Rows from block 4 of a small audio frame classifier, named by matrix and row number. Rows with one number belong to one neuron. Each number is 50 + 15 x the weight over its row's rms, rounded and kept within 0 to 99. All counts start at 0.
After each neuron's rows are labels from the 100 clips, of 14976, where the neuron reaches its highest value: "lies over" is the class under the peak; "top examples" is what is common among them. Only what is clearly more common there than usual is listed. The data: synthesized solo parts of chorales (CocoChorales). In brackets: how many of the 100, against the usual share in percent.
# fc1: MLP up (model.blocks.4.mlp.fc1.weight, 1024x256), inputs 128-255
# fc2: MLP down (model.blocks.4.mlp.fc2.weight, 256x1024, transposed), outputs 128-255

fc1.152:52 50 65 56 34 54 50 56 48 60 61 55 62 53 49 28 45 77 47 51 43 52 37 54 37 65 72 52 54 21 51 40 50 69 44 61 29 60 52 51 29 51 46 34 86 64 40 70 66 57 38 65 77 57 72 37 38 50 45 61 93 62 45 78 24 65 43 60 57 31 28 54 08 56 56 42 53 36 42 46 56 68 37 62 55 67 53 46 45 36 66 39 39 52 51 49 34 51 46 47 38 55 75 28 68 47 58 40 37 49 43 54 35 59 44 74 47 66 80 53 48 30 22 76 64 73 68 75
fc2.152:51 45 53 41 41 67 56 72 75 41 60 61 67 26 33 52 36 72 60 55 40 48 24 58 59 68 40 46 38 63 57 50 58 73 36 38 09 47 66 34 34 68 56 49 61 40 61 73 61 76 39 66 52 39 41 44 28 55 63 46 65 49 64 69 46 59 75 54 44 62 54 57 67 54 51 70 49 59 63 28 66 76 30 67 83 30 61 35 29 39 66 44 40 52 43 75 47 66 59 52 81 64 56 25 67 54 62 69 73 42 27 60 43 48 43 59 40 70 39 52 61 64 59 68 45 48 50 63
lies over: G#5 (99 vs 1.5)
top examples: note G#5 (99 vs 4.1); violin (93 vs 13.9); note F#5 (51 vs 7.5)

fc1.509:47 67 29 72 44 25 61 56 49 79 47 27 68 39 50 47 53 57 84 44 61 66 51 45 41 45 58 44 32 35 43 61 47 65 61 41 62 57 63 48 70 47 50 31 73 51 68 39 76 74 35 64 36 45 23 25 46 71 48 50 56 64 67 39 48 84 33 51 30 45 39 56 50 52 80 46 70 40 44 21 20 71 42 62 61 48 60 28 16 70 56 37 34 67 44 50 76 50 60 77 81 80 62 43 57 75 19 57 37 71 70 27 56 52 54 56 53 52 49 61 59 65 43 56 49 59 41 43
fc2.509:59 37 67 21 84 67 61 69 41 85 61 43 30 51 57 27 60 64 32 44 45 53 56 50 67 42 41 64 28 31 39 50 55 26 57 54 61 47 40 51 33 33 54 49 69 46 59 32 37 59 44 30 34 44 68 56 58 31 42 25 46 46 65 47 77 64 52 22 33 39 38 20 43 30 30 36 71 39 46 61 44 60 52 55 52 23 49 36 18 21 40 54 34 56 35 44 23 38 47 32 46 36 52 15 54 17 40 38 36 48 89 41 51 36 45 44 37 34 55 60 43 37 42 55 37 46 37 46
lies over: G5 (64 vs 2.4); G4 (25 vs 2.5)
top examples: violin (80 vs 13.9); note G5 (64 vs 6.3); note G4 (25 vs 7.1)

fc1.458:25 89 30 43 20 50 42 42 35 56 24 32 50 60 42 42 58 37 39 26 52 56 45 48 50 69 40 38 27 48 53 70 59 62 65 42 26 57 50 51 49 33 51 42 46 29 13 67 38 41 87 63 32 79 46 62 90 53 54 46 64 57 45 43 83 40 26 49 50 26 39 42 38 54 68 31 38 48 52 22 51 37 66 50 57 64 60 12 61 47 52 71 59 63 56 37 31 71 30 41 41 63 37 59 27 80 57 45 41 63 32 54 30 63 37 77 47 55 55 38 65 38 30 36 71 64 53 21
fc2.458:51 50 52 33 35 40 53 54 38 38 64 41 56 46 57 36 43 56 40 48 42 40 33 50 51 41 43 09 31 47 47 54 50 63 51 46 31 67 46 54 42 61 65 31 54 25 57 59 46 54 99 33 32 62 60 62 82 43 43 46 47 34 58 36 62 55 54 44 37 37 47 32 51 46 42 35 35 45 33 14 44 35 41 51 52 32 47 17 39 31 40 84 40 67 55 48 36 68 38 49 48 40 21 39 41 77 62 43 49 50 46 41 30 35 28 72 38 77 49 53 82 46 06 50 52 45 37 30
lies over: D#3 (100 vs 0.8)
top examples: note D#3 (100 vs 2.4); tuba (74 vs 8.3); note A#3 (48 vs 10.3); note F3 (27 vs 3.9)

fc1.475:30 73 28 46 22 47 42 45 35 62 29 29 53 59 46 31 59 39 51 17 46 61 45 53 58 70 40 44 26 45 55 67 37 57 57 47 31 48 43 58 46 37 47 55 53 25 05 65 41 42 90 53 34 76 47 62 86 57 48 48 72 57 50 50 76 45 19 51 40 27 32 56 42 52 69 36 40 39 52 15 54 42 65 36 64 58 67 16 56 44 51 75 54 60 52 29 42 70 32 43 45 61 34 64 23 80 66 39 42 68 34 50 29 67 38 74 51 61 53 43 62 42 25 36 72 60 59 22
fc2.475:65 50 53 33 43 42 62 53 46 38 81 48 53 43 57 34 42 53 40 56 39 42 42 56 45 38 42 16 29 56 52 60 52 44 42 41 33 58 53 48 46 71 64 32 59 37 54 56 51 61 98 36 41 52 55 66 84 47 60 48 40 34 60 39 64 58 52 47 43 37 48 30 43 46 35 36 34 52 33 16 50 47 34 67 58 35 54 21 35 30 59 88 43 60 50 62 47 68 47 55 48 36 19 38 54 69 63 48 57 62 63 37 34 33 21 83 39 71 53 60 75 49 10 49 60 46 39 46
lies over: D#3 (100 vs 0.8)
top examples: note D#3 (100 vs 2.4); tuba (53 vs 8.3); note A#3 (43 vs 10.3); note F3 (25 vs 3.9)

fc1.701:52 52 32 63 36 36 54 37 53 53 37 38 45 63 34 57 63 67 62 78 45 42 44 32 36 98 72 34 30 35 65 58 90 43 33 33 37 53 71 51 39 65 42 82 83 40 41 70 63 38 65 06 27 56 39 55 47 44 42 79 99 48 48 35 41 53 50 60 50 65 67 66 42 73 60 33 34 34 63 25 59 74 39 65 55 69 53 59 45 32 59 77 36 72 52 31 35 65 44 30 38 47 73 45 49 54 39 34 41 60 36 41 63 53 33 69 45 53 53 49 41 64 45 40 34 42 46 41
fc2.701:57 49 32 56 64 91 56 36 69 58 64 56 64 57 79 52 42 49 43 60 61 56 51 41 58 43 40 34 54 58 47 42 58 60 46 27 58 79 50 52 49 70 42 74 44 33 54 21 53 48 48 40 54 62 24 34 87 54 54 46 45 41 75 60 36 54 76 40 65 51 33 39 73 34 45 51 79 60 72 38 68 58 62 50 52 50 49 37 49 43 44 38 24 42 90 48 50 45 63 46 51 31 70 61 54 42 42 52 50 42 49 60 33 53 58 49 55 61 51 25 59 55 66 34 53 24 54 47
lies over: G#5 (100 vs 1.5)
top examples: note G#5 (100 vs 4.1); note F#5 (47 vs 7.5); note F5 (37 vs 8.3); flute (36 vs 8.6)

fc1.204:31 45 29 51 30 37 35 30 27 54 56 36 86 43 28 33 53 29 61 33 50 27 65 43 48 67 50 48 40 41 51 33 49 48 60 44 37 47 68 56 40 52 45 23 49 48 32 46 53 41 34 48 57 53 36 36 43 43 39 73 44 56 44 82 40 52 38 74 38 55 55 44 37 27 59 47 17 44 71 28 48 46 56 36 60 82 49 62 60 58 53 36 75 46 71 50 61 54 18 54 34 83 61 52 31 54 51 85 42 76 46 78 48 64 46 77 52 18 58 64 55 63 47 40 53 53 58 68
fc2.204:53 39 56 10 65 54 72 64 30 61 48 29 42 30 80 12 57 60 26 28 54 38 39 54 68 35 26 44 17 46 28 38 49 40 63 63 56 59 45 47 62 55 45 55 71 36 62 31 45 57 51 48 16 43 67 38 47 32 40 26 28 23 59 45 47 61 42 38 32 32 57 20 43 28 10 45 55 50 63 44 35 55 19 60 56 18 53 57 15 50 28 48 48 66 38 47 25 62 54 51 41 48 52 38 55 24 43 45 33 51 59 46 39 29 37 70 50 43 45 43 57 37 31 49 49 58 21 41
lies over: G3 (60 vs 1.7); G4 (33 vs 2.5)
top examples: note G3 (61 vs 6.2); note G4 (33 vs 7.1); note A3 (26 vs 8.7); horn (25 vs 7)

fc1.593:36 49 46 67 58 60 49 17 73 59 75 35 78 32 46 38 37 47 59 62 43 75 29 58 44 55 64 61 48 35 70 68 27 64 42 63 57 45 63 31 40 60 51 03 74 55 49 48 48 54 39 62 37 25 67 48 38 69 32 73 63 33 41 72 51 55 25 64 33 46 64 49 50 56 71 60 55 31 49 55 47 82 74 71 98 48 43 23 35 62 58 53 13 53 13 65 50 56 65 68 35 61 39 41 72 43 39 66 49 56 45 29 55 52 28 57 34 58 35 45 62 67 23 45 57 74 64 64
fc2.593:61 37 57 19 67 59 67 62 24 57 48 34 36 41 63 18 68 64 22 22 52 53 37 62 50 41 28 42 15 34 33 39 50 43 62 47 60 51 40 66 50 53 50 40 63 44 58 43 38 56 59 48 12 48 49 42 55 24 40 21 37 31 54 17 67 68 48 28 29 28 55 19 48 32 26 32 52 52 43 39 31 61 37 50 61 24 43 59 22 44 25 62 28 46 12 39 29 57 44 46 42 52 49 40 50 42 38 45 28 44 72 35 38 24 43 57 57 47 35 60 68 33 49 39 43 40 19 62
lies over: G#5 (96 vs 1.5)
top examples: note G#5 (96 vs 4.1); violin (96 vs 13.9); note F#5 (56 vs 7.5); note A#5 (25 vs 1.5)

fc1.206:10 65 52 46 31 40 41 18 48 56 32 51 58 74 59 46 58 39 52 53 46 56 29 59 51 42 46 45 52 39 31 79 34 45 45 64 54 33 71 38 24 45 58 45 77 69 44 29 45 56 61 53 74 53 79 58 48 30 26 60 68 52 46 49 54 54 38 65 31 45 25 53 36 46 80 30 60 41 67 20 28 58 60 60 67 54 63 41 28 59 41 69 42 51 25 48 67 64 50 67 35 67 49 50 49 40 39 59 54 72 34 45 39 42 40 61 22 75 60 35 34 47 42 80 44 74 67 73
fc2.206:54 24 62 20 88 53 78 63 38 49 60 28 35 21 52 23 59 55 15 34 44 54 52 47 51 46 40 46 05 53 32 38 38 40 46 40 52 45 51 57 40 52 58 39 71 27 52 51 43 51 65 23 07 41 46 37 51 41 48 32 26 37 78 36 62 68 56 46 31 36 52 24 48 29 18 45 39 58 43 47 31 44 44 51 58 23 59 58 13 31 31 50 34 50 14 57 31 53 42 65 39 40 56 30 59 44 36 35 42 34 63 53 33 41 57 57 39 45 40 61 68 40 61 35 46 55 22 51
lies over: D#4 (69 vs 4.1)
top examples: note D#4 (69 vs 11.1); clarinet (26 vs 8.9)

fc1.763:51 46 45 49 46 50 59 59 20 37 62 50 44 30 59 64 61 60 47 42 22 66 64 49 31 63 54 38 35 41 59 62 42 51 64 50 47 41 50 29 21 63 57 58 99 47 44 72 61 51 31 53 45 17 37 32 58 25 43 55 73 66 58 63 46 70 74 60 44 40 52 76 62 66 62 64 40 32 55 61 41 91 49 53 41 57 37 61 27 69 65 32 50 59 58 41 62 71 17 35 53 59 55 54 65 28 34 34 51 57 43 56 32 32 50 75 49 70 73 46 34 87 35 37 57 46 47 53
fc2.763:53 34 51 17 47 70 55 64 38 32 66 30 47 53 37 17 63 56 31 35 42 48 45 57 47 56 37 39 15 44 42 34 55 59 45 31 30 37 46 54 48 76 48 54 66 36 66 63 38 60 53 46 23 58 47 45 36 32 51 29 40 47 47 23 56 64 40 47 41 50 57 27 28 45 27 43 58 58 60 42 74 84 24 48 42 20 54 24 37 22 58 43 25 43 45 41 22 58 54 52 41 47 82 33 75 60 78 50 48 36 48 56 37 25 55 76 40 77 41 55 57 27 47 36 37 30 20 61
lies over: G#5 (100 vs 1.5)
top examples: note G#5 (100 vs 4.1); violin (97 vs 13.9); note F#5 (53 vs 7.5)

fc1.153:45 30 70 58 46 45 46 67 59 45 55 56 34 27 43 38 62 69 25 40 39 56 60 58 28 60 68 51 37 14 52 34 47 52 27 58 72 25 48 17 13 47 66 37 65 74 56 54 59 49 51 63 57 45 71 44 51 48 53 46 59 54 49 57 26 58 35 53 64 57 43 55 26 42 48 42 61 48 36 56 40 38 70 65 48 69 53 48 28 63 55 57 76 51 69 35 35 50 55 28 38 80 47 30 63 73 43 33 69 61 32 43 54 42 27 78 40 50 62 47 47 67 36 59 74 53 30 64
fc2.153:52 49 66 43 16 37 46 38 67 38 89 55 52 50 25 52 73 51 45 46 27 47 65 53 51 58 41 15 35 53 57 45 54 46 36 40 72 47 46 34 33 50 54 36 47 80 48 70 53 63 40 48 54 27 45 34 35 43 54 57 61 85 31 39 44 41 34 46 36 65 42 49 36 45 52 50 50 34 31 33 49 58 36 39 41 36 44 35 46 36 63 39 71 50 48 32 40 30 49 39 51 43 53 35 82 68 33 64 56 63 65 40 28 23 29 51 66 76 39 48 37 48 34 66 45 35 41 45
lies over: G5 (79 vs 2.4)
top examples: note G5 (79 vs 6.3); violin (64 vs 13.9)

fc1.745:19 39 32 58 48 54 46 60 21 56 51 66 74 32 55 52 52 58 56 38 51 53 41 40 40 53 61 62 56 30 53 67 57 44 55 54 52 38 73 17 62 49 47 47 48 71 50 67 40 58 34 54 48 56 56 45 32 40 50 56 55 44 28 91 44 43 38 47 49 28 49 44 51 32 41 50 29 37 70 26 29 29 38 35 62 77 50 83 64 70 44 31 86 73 78 20 39 64 46 82 66 86 48 39 56 46 55 74 31 56 39 66 36 45 65 71 75 25 41 68 56 44 61 45 55 32 45 52
fc2.745:39 32 43 37 47 46 36 33 42 64 62 30 64 51 58 42 61 34 43 41 46 34 52 28 59 50 36 54 33 36 32 33 40 56 59 59 70 60 38 59 72 45 41 43 42 55 37 47 37 32 48 32 31 67 46 53 52 34 34 24 31 54 43 35 43 36 54 32 42 47 56 39 48 32 39 37 32 43 57 27 19 31 24 29 34 33 42 99 39 56 28 40 99 67 26 53 51 59 72 48 39 50 48 56 47 52 34 31 50 40 66 47 44 45 40 42 99 35 42 48 50 36 56 63 42 46 34 27
lies over: G3 (100 vs 1.7)
top examples: note G3 (99 vs 6.2); tuba (61 vs 8.3); note C4 (33 vs 10.6); note A3 (31 vs 8.7)

fc1.666:38 71 44 53 40 33 47 58 47 67 49 51 76 22 48 37 59 63 69 25 37 58 35 40 47 73 53 16 60 15 54 40 33 68 75 46 37 64 34 43 30 46 36 43 52 47 26 71 44 76 80 55 56 78 55 57 70 43 64 43 85 67 38 81 78 50 39 65 36 39 39 34 56 43 72 49 34 47 46 43 73 48 65 43 53 58 75 20 50 52 38 50 55 88 72 42 33 42 24 61 52 85 60 49 53 80 67 55 47 56 59 58 45 60 39 54 47 64 61 47 78 44 54 46 77 64 46 43
fc2.666:46 35 51 21 57 50 46 66 32 46 62 15 55 47 34 13 49 56 26 33 56 50 50 59 30 50 28 47 14 42 33 43 44 64 41 23 49 61 53 72 70 63 55 48 74 53 60 60 46 55 72 43 23 55 56 44 70 32 43 34 42 56 47 15 55 65 51 34 35 46 47 33 36 33 28 44 49 48 44 56 25 57 52 36 46 21 52 28 27 25 48 92 57 52 49 48 24 47 40 43 48 60 33 38 55 65 40 51 52 43 39 33 36 22 46 56 38 59 28 66 50 31 33 60 27 44 19 55
lies over: D#3 (99 vs 0.8)
top examples: note D#3 (99 vs 2.4); tuba (78 vs 8.3); note A#3 (47 vs 10.3)

fc1.567:07 48 35 55 41 49 44 54 28 58 65 53 75 41 53 51 42 55 36 41 59 48 26 41 35 42 66 43 52 40 54 44 42 52 74 61 35 35 62 28 70 39 51 49 52 73 56 55 37 57 42 60 61 62 55 54 35 37 56 44 54 53 27 93 38 46 40 54 42 34 57 46 42 45 33 47 39 53 54 31 40 27 39 34 32 73 59 91 66 55 54 22 88 84 68 28 34 55 26 83 60 92 40 30 51 50 42 60 27 59 28 50 31 50 44 68 78 29 37 59 51 61 48 47 56 39 29 56
fc2.567:46 41 50 40 54 55 39 45 41 68 53 35 70 55 47 45 48 39 34 41 47 35 45 44 55 36 48 48 36 40 42 51 41 59 69 61 66 51 47 53 81 56 43 52 46 61 47 42 43 44 35 29 35 81 70 65 31 51 37 40 49 86 43 40 59 39 34 46 43 36 40 35 49 41 39 33 41 42 48 33 11 28 38 47 46 40 44 99 45 48 35 25 99 65 38 51 34 56 37 47 42 63 45 44 34 45 17 40 34 50 72 40 44 41 47 50 99 33 43 40 32 37 29 40 48 50 47 26
lies over: G3 (100 vs 1.7)
top examples: note G3 (100 vs 6.2); tuba (55 vs 8.3); note A3 (31 vs 8.7); note C4 (26 vs 10.6)

fc1.369:41 48 16 74 63 41 93 47 46 63 27 49 40 29 64 52 47 72 51 51 27 74 46 39 46 63 55 09 28 42 59 34 44 39 66 64 54 23 49 27 52 50 28 44 92 62 45 62 41 38 67 63 58 31 65 33 27 21 61 68 67 61 73 53 37 72 38 51 31 50 55 76 55 62 55 65 47 38 81 49 28 75 53 46 60 52 43 51 32 72 62 47 58 64 56 43 68 59 59 55 53 55 49 57 70 56 10 56 54 46 25 56 44 46 47 79 38 58 47 19 25 74 31 61 38 47 71 54
fc2.369:52 37 36 31 66 94 48 59 12 45 50 51 53 36 29 31 55 50 46 61 63 47 47 62 40 31 41 62 37 42 50 22 56 90 47 37 25 26 38 62 56 57 52 51 64 21 63 41 17 51 46 47 09 60 60 71 43 37 57 38 38 52 46 16 83 44 45 39 46 45 44 31 24 43 49 35 42 50 34 39 78 53 45 32 46 24 51 38 66 16 31 38 45 36 31 32 34 54 37 46 45 53 89 31 52 26 63 60 39 50 72 80 29 31 59 63 43 52 31 76 61 24 60 20 46 50 30 62
lies over: G#5 (100 vs 1.5)
top examples: note G#5 (100 vs 4.1); violin (80 vs 13.9); note F#5 (51 vs 7.5); note A#5 (27 vs 1.5)

fc1.551:43 37 73 49 42 68 59 28 66 58 46 29 40 45 63 40 71 33 59 45 18 56 55 48 74 52 26 39 72 10 30 52 70 40 59 46 32 65 42 58 41 44 39 57 60 31 37 54 40 62 50 40 23 53 50 44 71 56 44 51 56 46 31 61 74 54 48 53 32 76 76 36 56 59 45 49 39 55 75 38 51 54 43 49 80 49 48 31 55 68 35 72 31 38 30 52 40 73 61 42 78 52 70 45 41 39 60 61 47 69 69 32 44 30 46 40 38 36 52 63 55 33 67 42 35 63 76 65
fc2.551:75 38 63 45 52 81 57 62 39 66 29 42 25 43 78 45 70 43 31 66 50 45 69 49 34 48 55 81 43 45 52 40 46 62 41 60 66 61 61 47 24 34 35 69 63 35 62 44 54 66 59 33 31 46 34 67 43 54 57 30 49 41 41 51 66 55 50 16 80 46 64 40 51 30 32 26 52 78 42 25 13 62 35 70 74 45 63 65 42 46 49 51 28 39 36 45 35 76 60 62 61 75 43 45 48 50 27 46 36 38 41 49 45 58 45 34 44 33 73 55 72 45 43 46 72 42 49 56
lies over: A#2 (54 vs 0.1); E4 (40 vs 2.9)
top examples: note A#2 (54 vs 0.4); note E4 (40 vs 8.8); bassoon (29 vs 8.4); note A#3 (28 vs 10.3)

fc1.91:42 43 59 41 45 56 66 40 61 46 50 61 52 42 45 36 55 60 46 42 08 39 70 32 26 44 64 10 31 18 69 68 36 55 59 54 21 48 46 30 35 39 61 66 99 39 50 52 45 48 34 44 61 20 33 43 52 45 39 65 66 59 34 68 52 63 58 58 43 52 40 60 69 66 61 43 20 45 41 36 45 80 31 53 64 54 44 57 51 25 45 39 41 47 61 46 67 58 36 54 63 59 85 41 69 37 37 29 55 58 35 41 38 27 21 81 64 76 82 39 48 82 61 73 70 61 49 73
fc2.91:49 49 48 23 64 64 69 65 44 27 79 40 41 40 27 21 56 65 30 52 42 63 28 62 45 41 40 41 25 37 49 45 53 61 47 40 18 40 48 58 40 83 48 51 65 59 63 68 39 67 35 35 33 35 42 45 41 20 51 32 44 52 56 24 46 61 71 53 34 50 58 20 47 36 41 53 54 49 49 56 51 98 35 52 41 22 41 34 35 24 51 58 28 51 46 60 37 65 40 40 52 35 73 32 85 57 41 49 41 54 44 23 23 21 42 68 23 83 54 55 56 39 44 43 48 49 20 77
lies over: G#5 (100 vs 1.5)
top examples: note G#5 (100 vs 4.1); violin (100 vs 13.9); note F#5 (48 vs 7.5); note F5 (32 vs 8.3)

fc1.201:47 41 49 65 36 59 56 44 38 54 66 35 27 42 69 45 60 62 59 36 61 78 42 65 54 52 69 52 37 53 36 45 23 44 55 86 54 41 43 05 24 68 59 38 68 74 56 50 55 56 38 69 57 35 50 00 59 48 27 68 69 69 67 46 35 59 43 44 46 40 34 43 40 61 75 68 50 49 82 47 35 72 38 66 59 49 68 55 43 67 69 26 33 51 18 40 54 51 41 55 32 53 72 60 73 42 14 51 38 65 43 44 37 42 50 57 26 76 49 32 56 49 24 54 56 61 87 67
fc2.201:59 27 57 13 57 63 59 75 40 57 54 37 45 49 55 18 57 78 26 31 52 50 57 65 52 48 23 46 14 30 49 33 69 53 52 47 51 40 39 55 50 53 43 54 79 47 78 45 31 77 51 52 29 57 58 48 38 21 65 33 53 55 61 32 58 72 56 30 40 46 60 20 43 36 17 31 52 53 49 39 46 56 42 58 58 14 59 50 21 36 52 54 37 50 26 52 21 62 45 55 55 61 49 36 40 49 54 66 37 40 53 28 29 14 51 68 44 43 37 53 57 28 49 51 37 47 22 63
lies over: G#5 (86 vs 1.5)
top examples: note G#5 (86 vs 4.1); violin (68 vs 13.9); note F#5 (37 vs 7.5)

fc1.374:39 65 32 60 46 27 46 56 66 58 42 33 83 37 52 50 66 57 63 46 46 55 39 36 55 77 53 07 58 23 68 50 27 62 67 34 43 68 36 54 35 51 35 39 61 38 15 79 45 66 79 55 68 70 53 57 62 52 66 50 83 49 38 66 69 51 30 69 36 29 34 39 59 51 73 59 35 32 50 36 54 39 73 50 57 71 73 27 54 56 26 39 68 82 72 36 20 46 44 58 51 89 69 57 46 76 62 59 44 52 57 61 34 60 31 47 54 63 74 48 67 39 51 49 65 70 45 46
fc2.374:30 25 53 45 57 36 44 44 32 55 45 11 38 42 44 35 42 24 33 30 59 50 60 33 32 45 35 39 26 47 23 40 18 65 55 19 57 55 62 64 54 57 58 42 48 44 33 56 44 22 76 42 24 60 49 47 67 47 20 45 32 59 33 20 60 43 52 33 37 35 51 45 30 42 34 54 41 49 34 51 31 43 48 32 57 46 44 26 40 41 23 81 66 58 43 40 34 30 49 52 26 68 35 46 63 62 39 32 38 50 31 44 57 40 38 75 43 53 28 70 42 33 30 52 31 39 43 38
lies over: D#3 (64 vs 0.8); silence (36 vs 12.5)
top examples: tuba (65 vs 8.3); note D#3 (64 vs 2.4); note A#3 (29 vs 10.3)

fc1.303:44 39 50 48 34 62 69 69 35 57 43 64 56 62 49 61 66 31 63 31 43 77 53 44 56 72 52 61 69 48 31 73 57 41 52 36 41 66 64 32 41 46 83 31 51 60 54 66 42 57 42 55 48 25 51 67 53 78 50 70 53 26 68 47 60 57 57 99 39 54 36 49 44 42 71 67 40 26 56 54 37 61 43 39 57 42 49 42 42 55 27 51 35 62 55 60 57 47 46 85 65 74 65 62 42 51 57 63 65 63 24 63 45 67 46 58 51 44 78 46 57 35 66 31 47 63 56 43
fc2.303:43 35 58 42 21 42 38 48 45 43 44 38 48 74 57 57 45 43 52 30 58 57 82 25 30 69 65 54 58 34 43 42 30 62 36 56 74 07 42 37 59 11 32 38 43 31 40 53 41 39 59 57 51 21 34 26 27 63 32 58 57 34 39 61 41 39 34 64 29 62 74 61 38 63 43 37 57 69 53 55 72 36 78 52 45 47 77 44 52 83 20 54 64 56 20 38 39 56 59 52 37 60 74 52 57 56 52 40 48 29 38 64 47 63 50 61 64 23 61 30 62 54 66 72 55 68 54 61
lies over: D#4 (94 vs 4.1)
top examples: note D#4 (95 vs 11.1); note F4 (57 vs 9.1); trombone (47 vs 7.2); instrument: clarinet (44 vs 8.9)

fc1.143:65 67 33 57 66 48 19 62 49 41 61 81 62 27 51 38 61 38 49 41 53 41 61 67 37 72 54 49 42 44 35 46 64 48 41 43 69 41 41 09 46 66 66 68 72 77 51 46 69 72 48 51 31 54 42 50 57 40 49 49 35 69 64 31 35 48 42 65 59 43 38 45 49 43 66 55 72 50 42 20 35 44 54 53 54 35 61 51 37 61 70 35 86 47 66 45 32 55 70 35 39 86 53 44 58 45 25 31 47 83 28 58 30 36 29 49 55 78 45 52 52 74 35 31 58 37 41 52
fc2.143:36 57 34 77 42 47 62 20 54 66 70 63 46 79 62 67 81 37 69 61 63 45 55 36 51 44 76 41 71 62 72 50 66 27 75 47 65 36 43 48 51 53 55 46 30 76 36 46 70 33 55 75 49 27 62 57 28 79 48 45 60 80 47 55 58 29 11 54 57 56 59 76 48 82 68 49 59 46 50 47 36 47 54 47 39 71 56 46 83 55 60 35 67 46 41 60 61 34 54 42 69 34 42 81 49 43 49 66 54 84 71 66 62 65 57 36 65 69 55 57 39 56 47 30 59 43 64 38
lies over: G5 (59 vs 2.4)
top examples: note G5 (59 vs 6.3); horn (34 vs 7); note F#5 (29 vs 7.5)

fc1.524:51 55 44 52 45 49 37 59 66 56 52 47 33 31 62 28 72 44 39 46 36 50 47 46 32 53 54 24 17 45 50 37 51 26 54 45 72 15 39 22 30 49 79 61 57 71 48 56 56 66 51 48 48 30 65 33 36 23 56 43 49 48 60 47 61 55 53 46 38 51 59 51 15 61 43 54 57 47 37 48 17 61 47 77 39 46 45 57 46 61 53 27 75 58 41 34 57 63 64 36 41 59 52 47 64 55 41 68 68 61 47 49 53 56 48 79 49 41 53 47 46 53 51 53 65 54 43 36
fc2.524:65 43 64 33 55 76 61 56 43 38 72 61 66 86 45 32 61 62 38 49 47 30 08 68 36 35 43 28 35 42 52 51 62 43 60 48 65 37 55 73 40 40 61 54 57 52 73 45 33 60 42 47 26 56 59 61 54 34 51 36 38 81 35 35 74 68 29 58 46 47 33 25 35 37 26 33 34 52 21 32 31 22 50 55 50 24 38 70 36 31 47 27 78 35 12 39 37 66 46 52 57 41 62 32 41 49 36 68 37 65 87 45 46 22 46 29 84 52 53 71 42 28 43 35 53 46 28 55
lies over: G5 (50 vs 2.4); G4 (50 vs 2.5)
top examples: note G5 (50 vs 6.3); note G4 (50 vs 7.1); violin (46 vs 13.9)

fc1.29:45 53 74 46 45 79 51 50 58 54 18 53 32 49 66 61 49 49 52 32 40 45 54 52 39 64 33 73 80 20 63 58 46 59 40 45 61 68 75 70 37 37 26 65 56 49 56 51 36 62 36 51 41 63 42 26 55 36 64 43 50 36 42 50 69 47 70 51 38 45 64 47 62 52 41 41 44 57 61 40 27 73 41 61 59 49 78 44 52 67 53 65 43 45 30 48 47 42 66 47 51 63 36 57 61 43 68 85 23 41 83 50 45 29 47 15 08 30 38 36 49 12 54 52 42 61 71 73
fc2.29:50 21 95 50 39 75 47 50 40 48 47 37 19 52 51 48 60 38 43 36 53 33 59 38 33 55 39 60 39 38 34 38 51 62 48 62 71 74 36 84 33 42 30 68 47 41 38 34 30 53 29 49 51 41 47 39 60 43 44 35 47 57 37 36 58 42 63 28 48 35 80 41 37 40 33 24 64 48 56 35 39 64 56 33 40 46 57 40 49 50 37 83 31 29 37 38 18 40 58 37 37 62 35 57 62 32 55 49 37 39 66 32 31 43 31 22 29 30 39 64 30 44 62 64 45 64 44 80
lies over: A#2 (64 vs 0.1); E5 (35 vs 2.9)
top examples: note A#2 (64 vs 0.4); note E5 (35 vs 8.1); note A#3 (35 vs 10.3); note F3 (32 vs 3.9)

fc1.90:40 64 66 59 39 31 54 46 31 73 19 16 44 57 54 23 48 43 70 36 48 59 73 51 50 47 59 39 25 43 46 76 27 64 47 31 50 37 55 22 24 31 42 32 70 66 58 71 56 38 47 57 23 38 38 19 55 43 50 61 62 73 63 49 66 72 33 42 53 48 27 57 39 46 60 53 80 65 53 45 28 71 57 75 60 52 43 40 57 60 44 40 42 49 16 37 66 64 23 74 44 71 57 70 52 59 31 44 40 62 45 26 63 66 43 54 46 45 60 37 52 54 41 38 39 69 43 55
fc2.90:60 42 66 15 51 68 50 77 31 88 51 23 29 41 64 10 52 61 29 44 23 40 57 60 63 30 37 50 28 27 42 31 48 27 56 59 76 30 43 40 31 61 46 57 65 44 62 38 41 61 47 40 29 60 60 47 53 21 61 33 31 36 48 28 56 74 55 25 44 38 56 25 23 37 35 57 64 66 52 61 57 54 39 59 49 20 49 52 24 39 42 49 31 32 46 58 40 47 69 54 46 62 51 46 53 48 58 41 38 47 79 40 47 27 45 58 53 45 55 66 36 20 26 56 32 35 18 40
lies over: G5 (72 vs 2.4)
top examples: note G5 (73 vs 6.3); violin (53 vs 13.9)

fc1.516:44 64 42 47 32 45 60 59 38 78 39 37 30 48 41 47 43 51 52 51 36 83 65 58 54 65 59 63 65 58 59 58 63 30 70 23 61 58 44 46 52 54 62 63 88 45 77 60 73 75 65 44 39 37 47 41 59 58 26 71 60 68 86 55 54 60 43 68 41 45 49 65 54 79 61 46 66 34 52 21 66 87 76 47 51 65 46 41 35 60 51 45 56 99 34 49 23 40 40 74 40 44 48 57 69 36 60 35 66 84 63 53 50 36 45 68 31 47 47 55 36 44 48 41 26 53 74 48
fc2.516:73 51 46 06 64 60 62 99 40 44 44 62 53 52 38 16 50 89 41 56 33 39 21 82 49 50 38 58 33 48 72 61 65 56 47 43 51 58 56 61 50 48 47 55 86 43 76 53 43 89 58 34 34 53 42 49 46 32 77 41 50 33 30 53 65 94 42 58 51 54 33 29 52 40 51 50 50 59 42 46 43 49 54 69 65 09 51 49 15 45 49 57 42 62 52 49 47 60 48 58 58 54 50 11 44 58 48 64 38 47 46 57 33 23 51 34 54 57 51 51 48 43 50 37 61 42 22 42
lies over: G5 (62 vs 2.4)
top examples: note G5 (62 vs 6.3); violin (47 vs 13.9); horn (27 vs 7)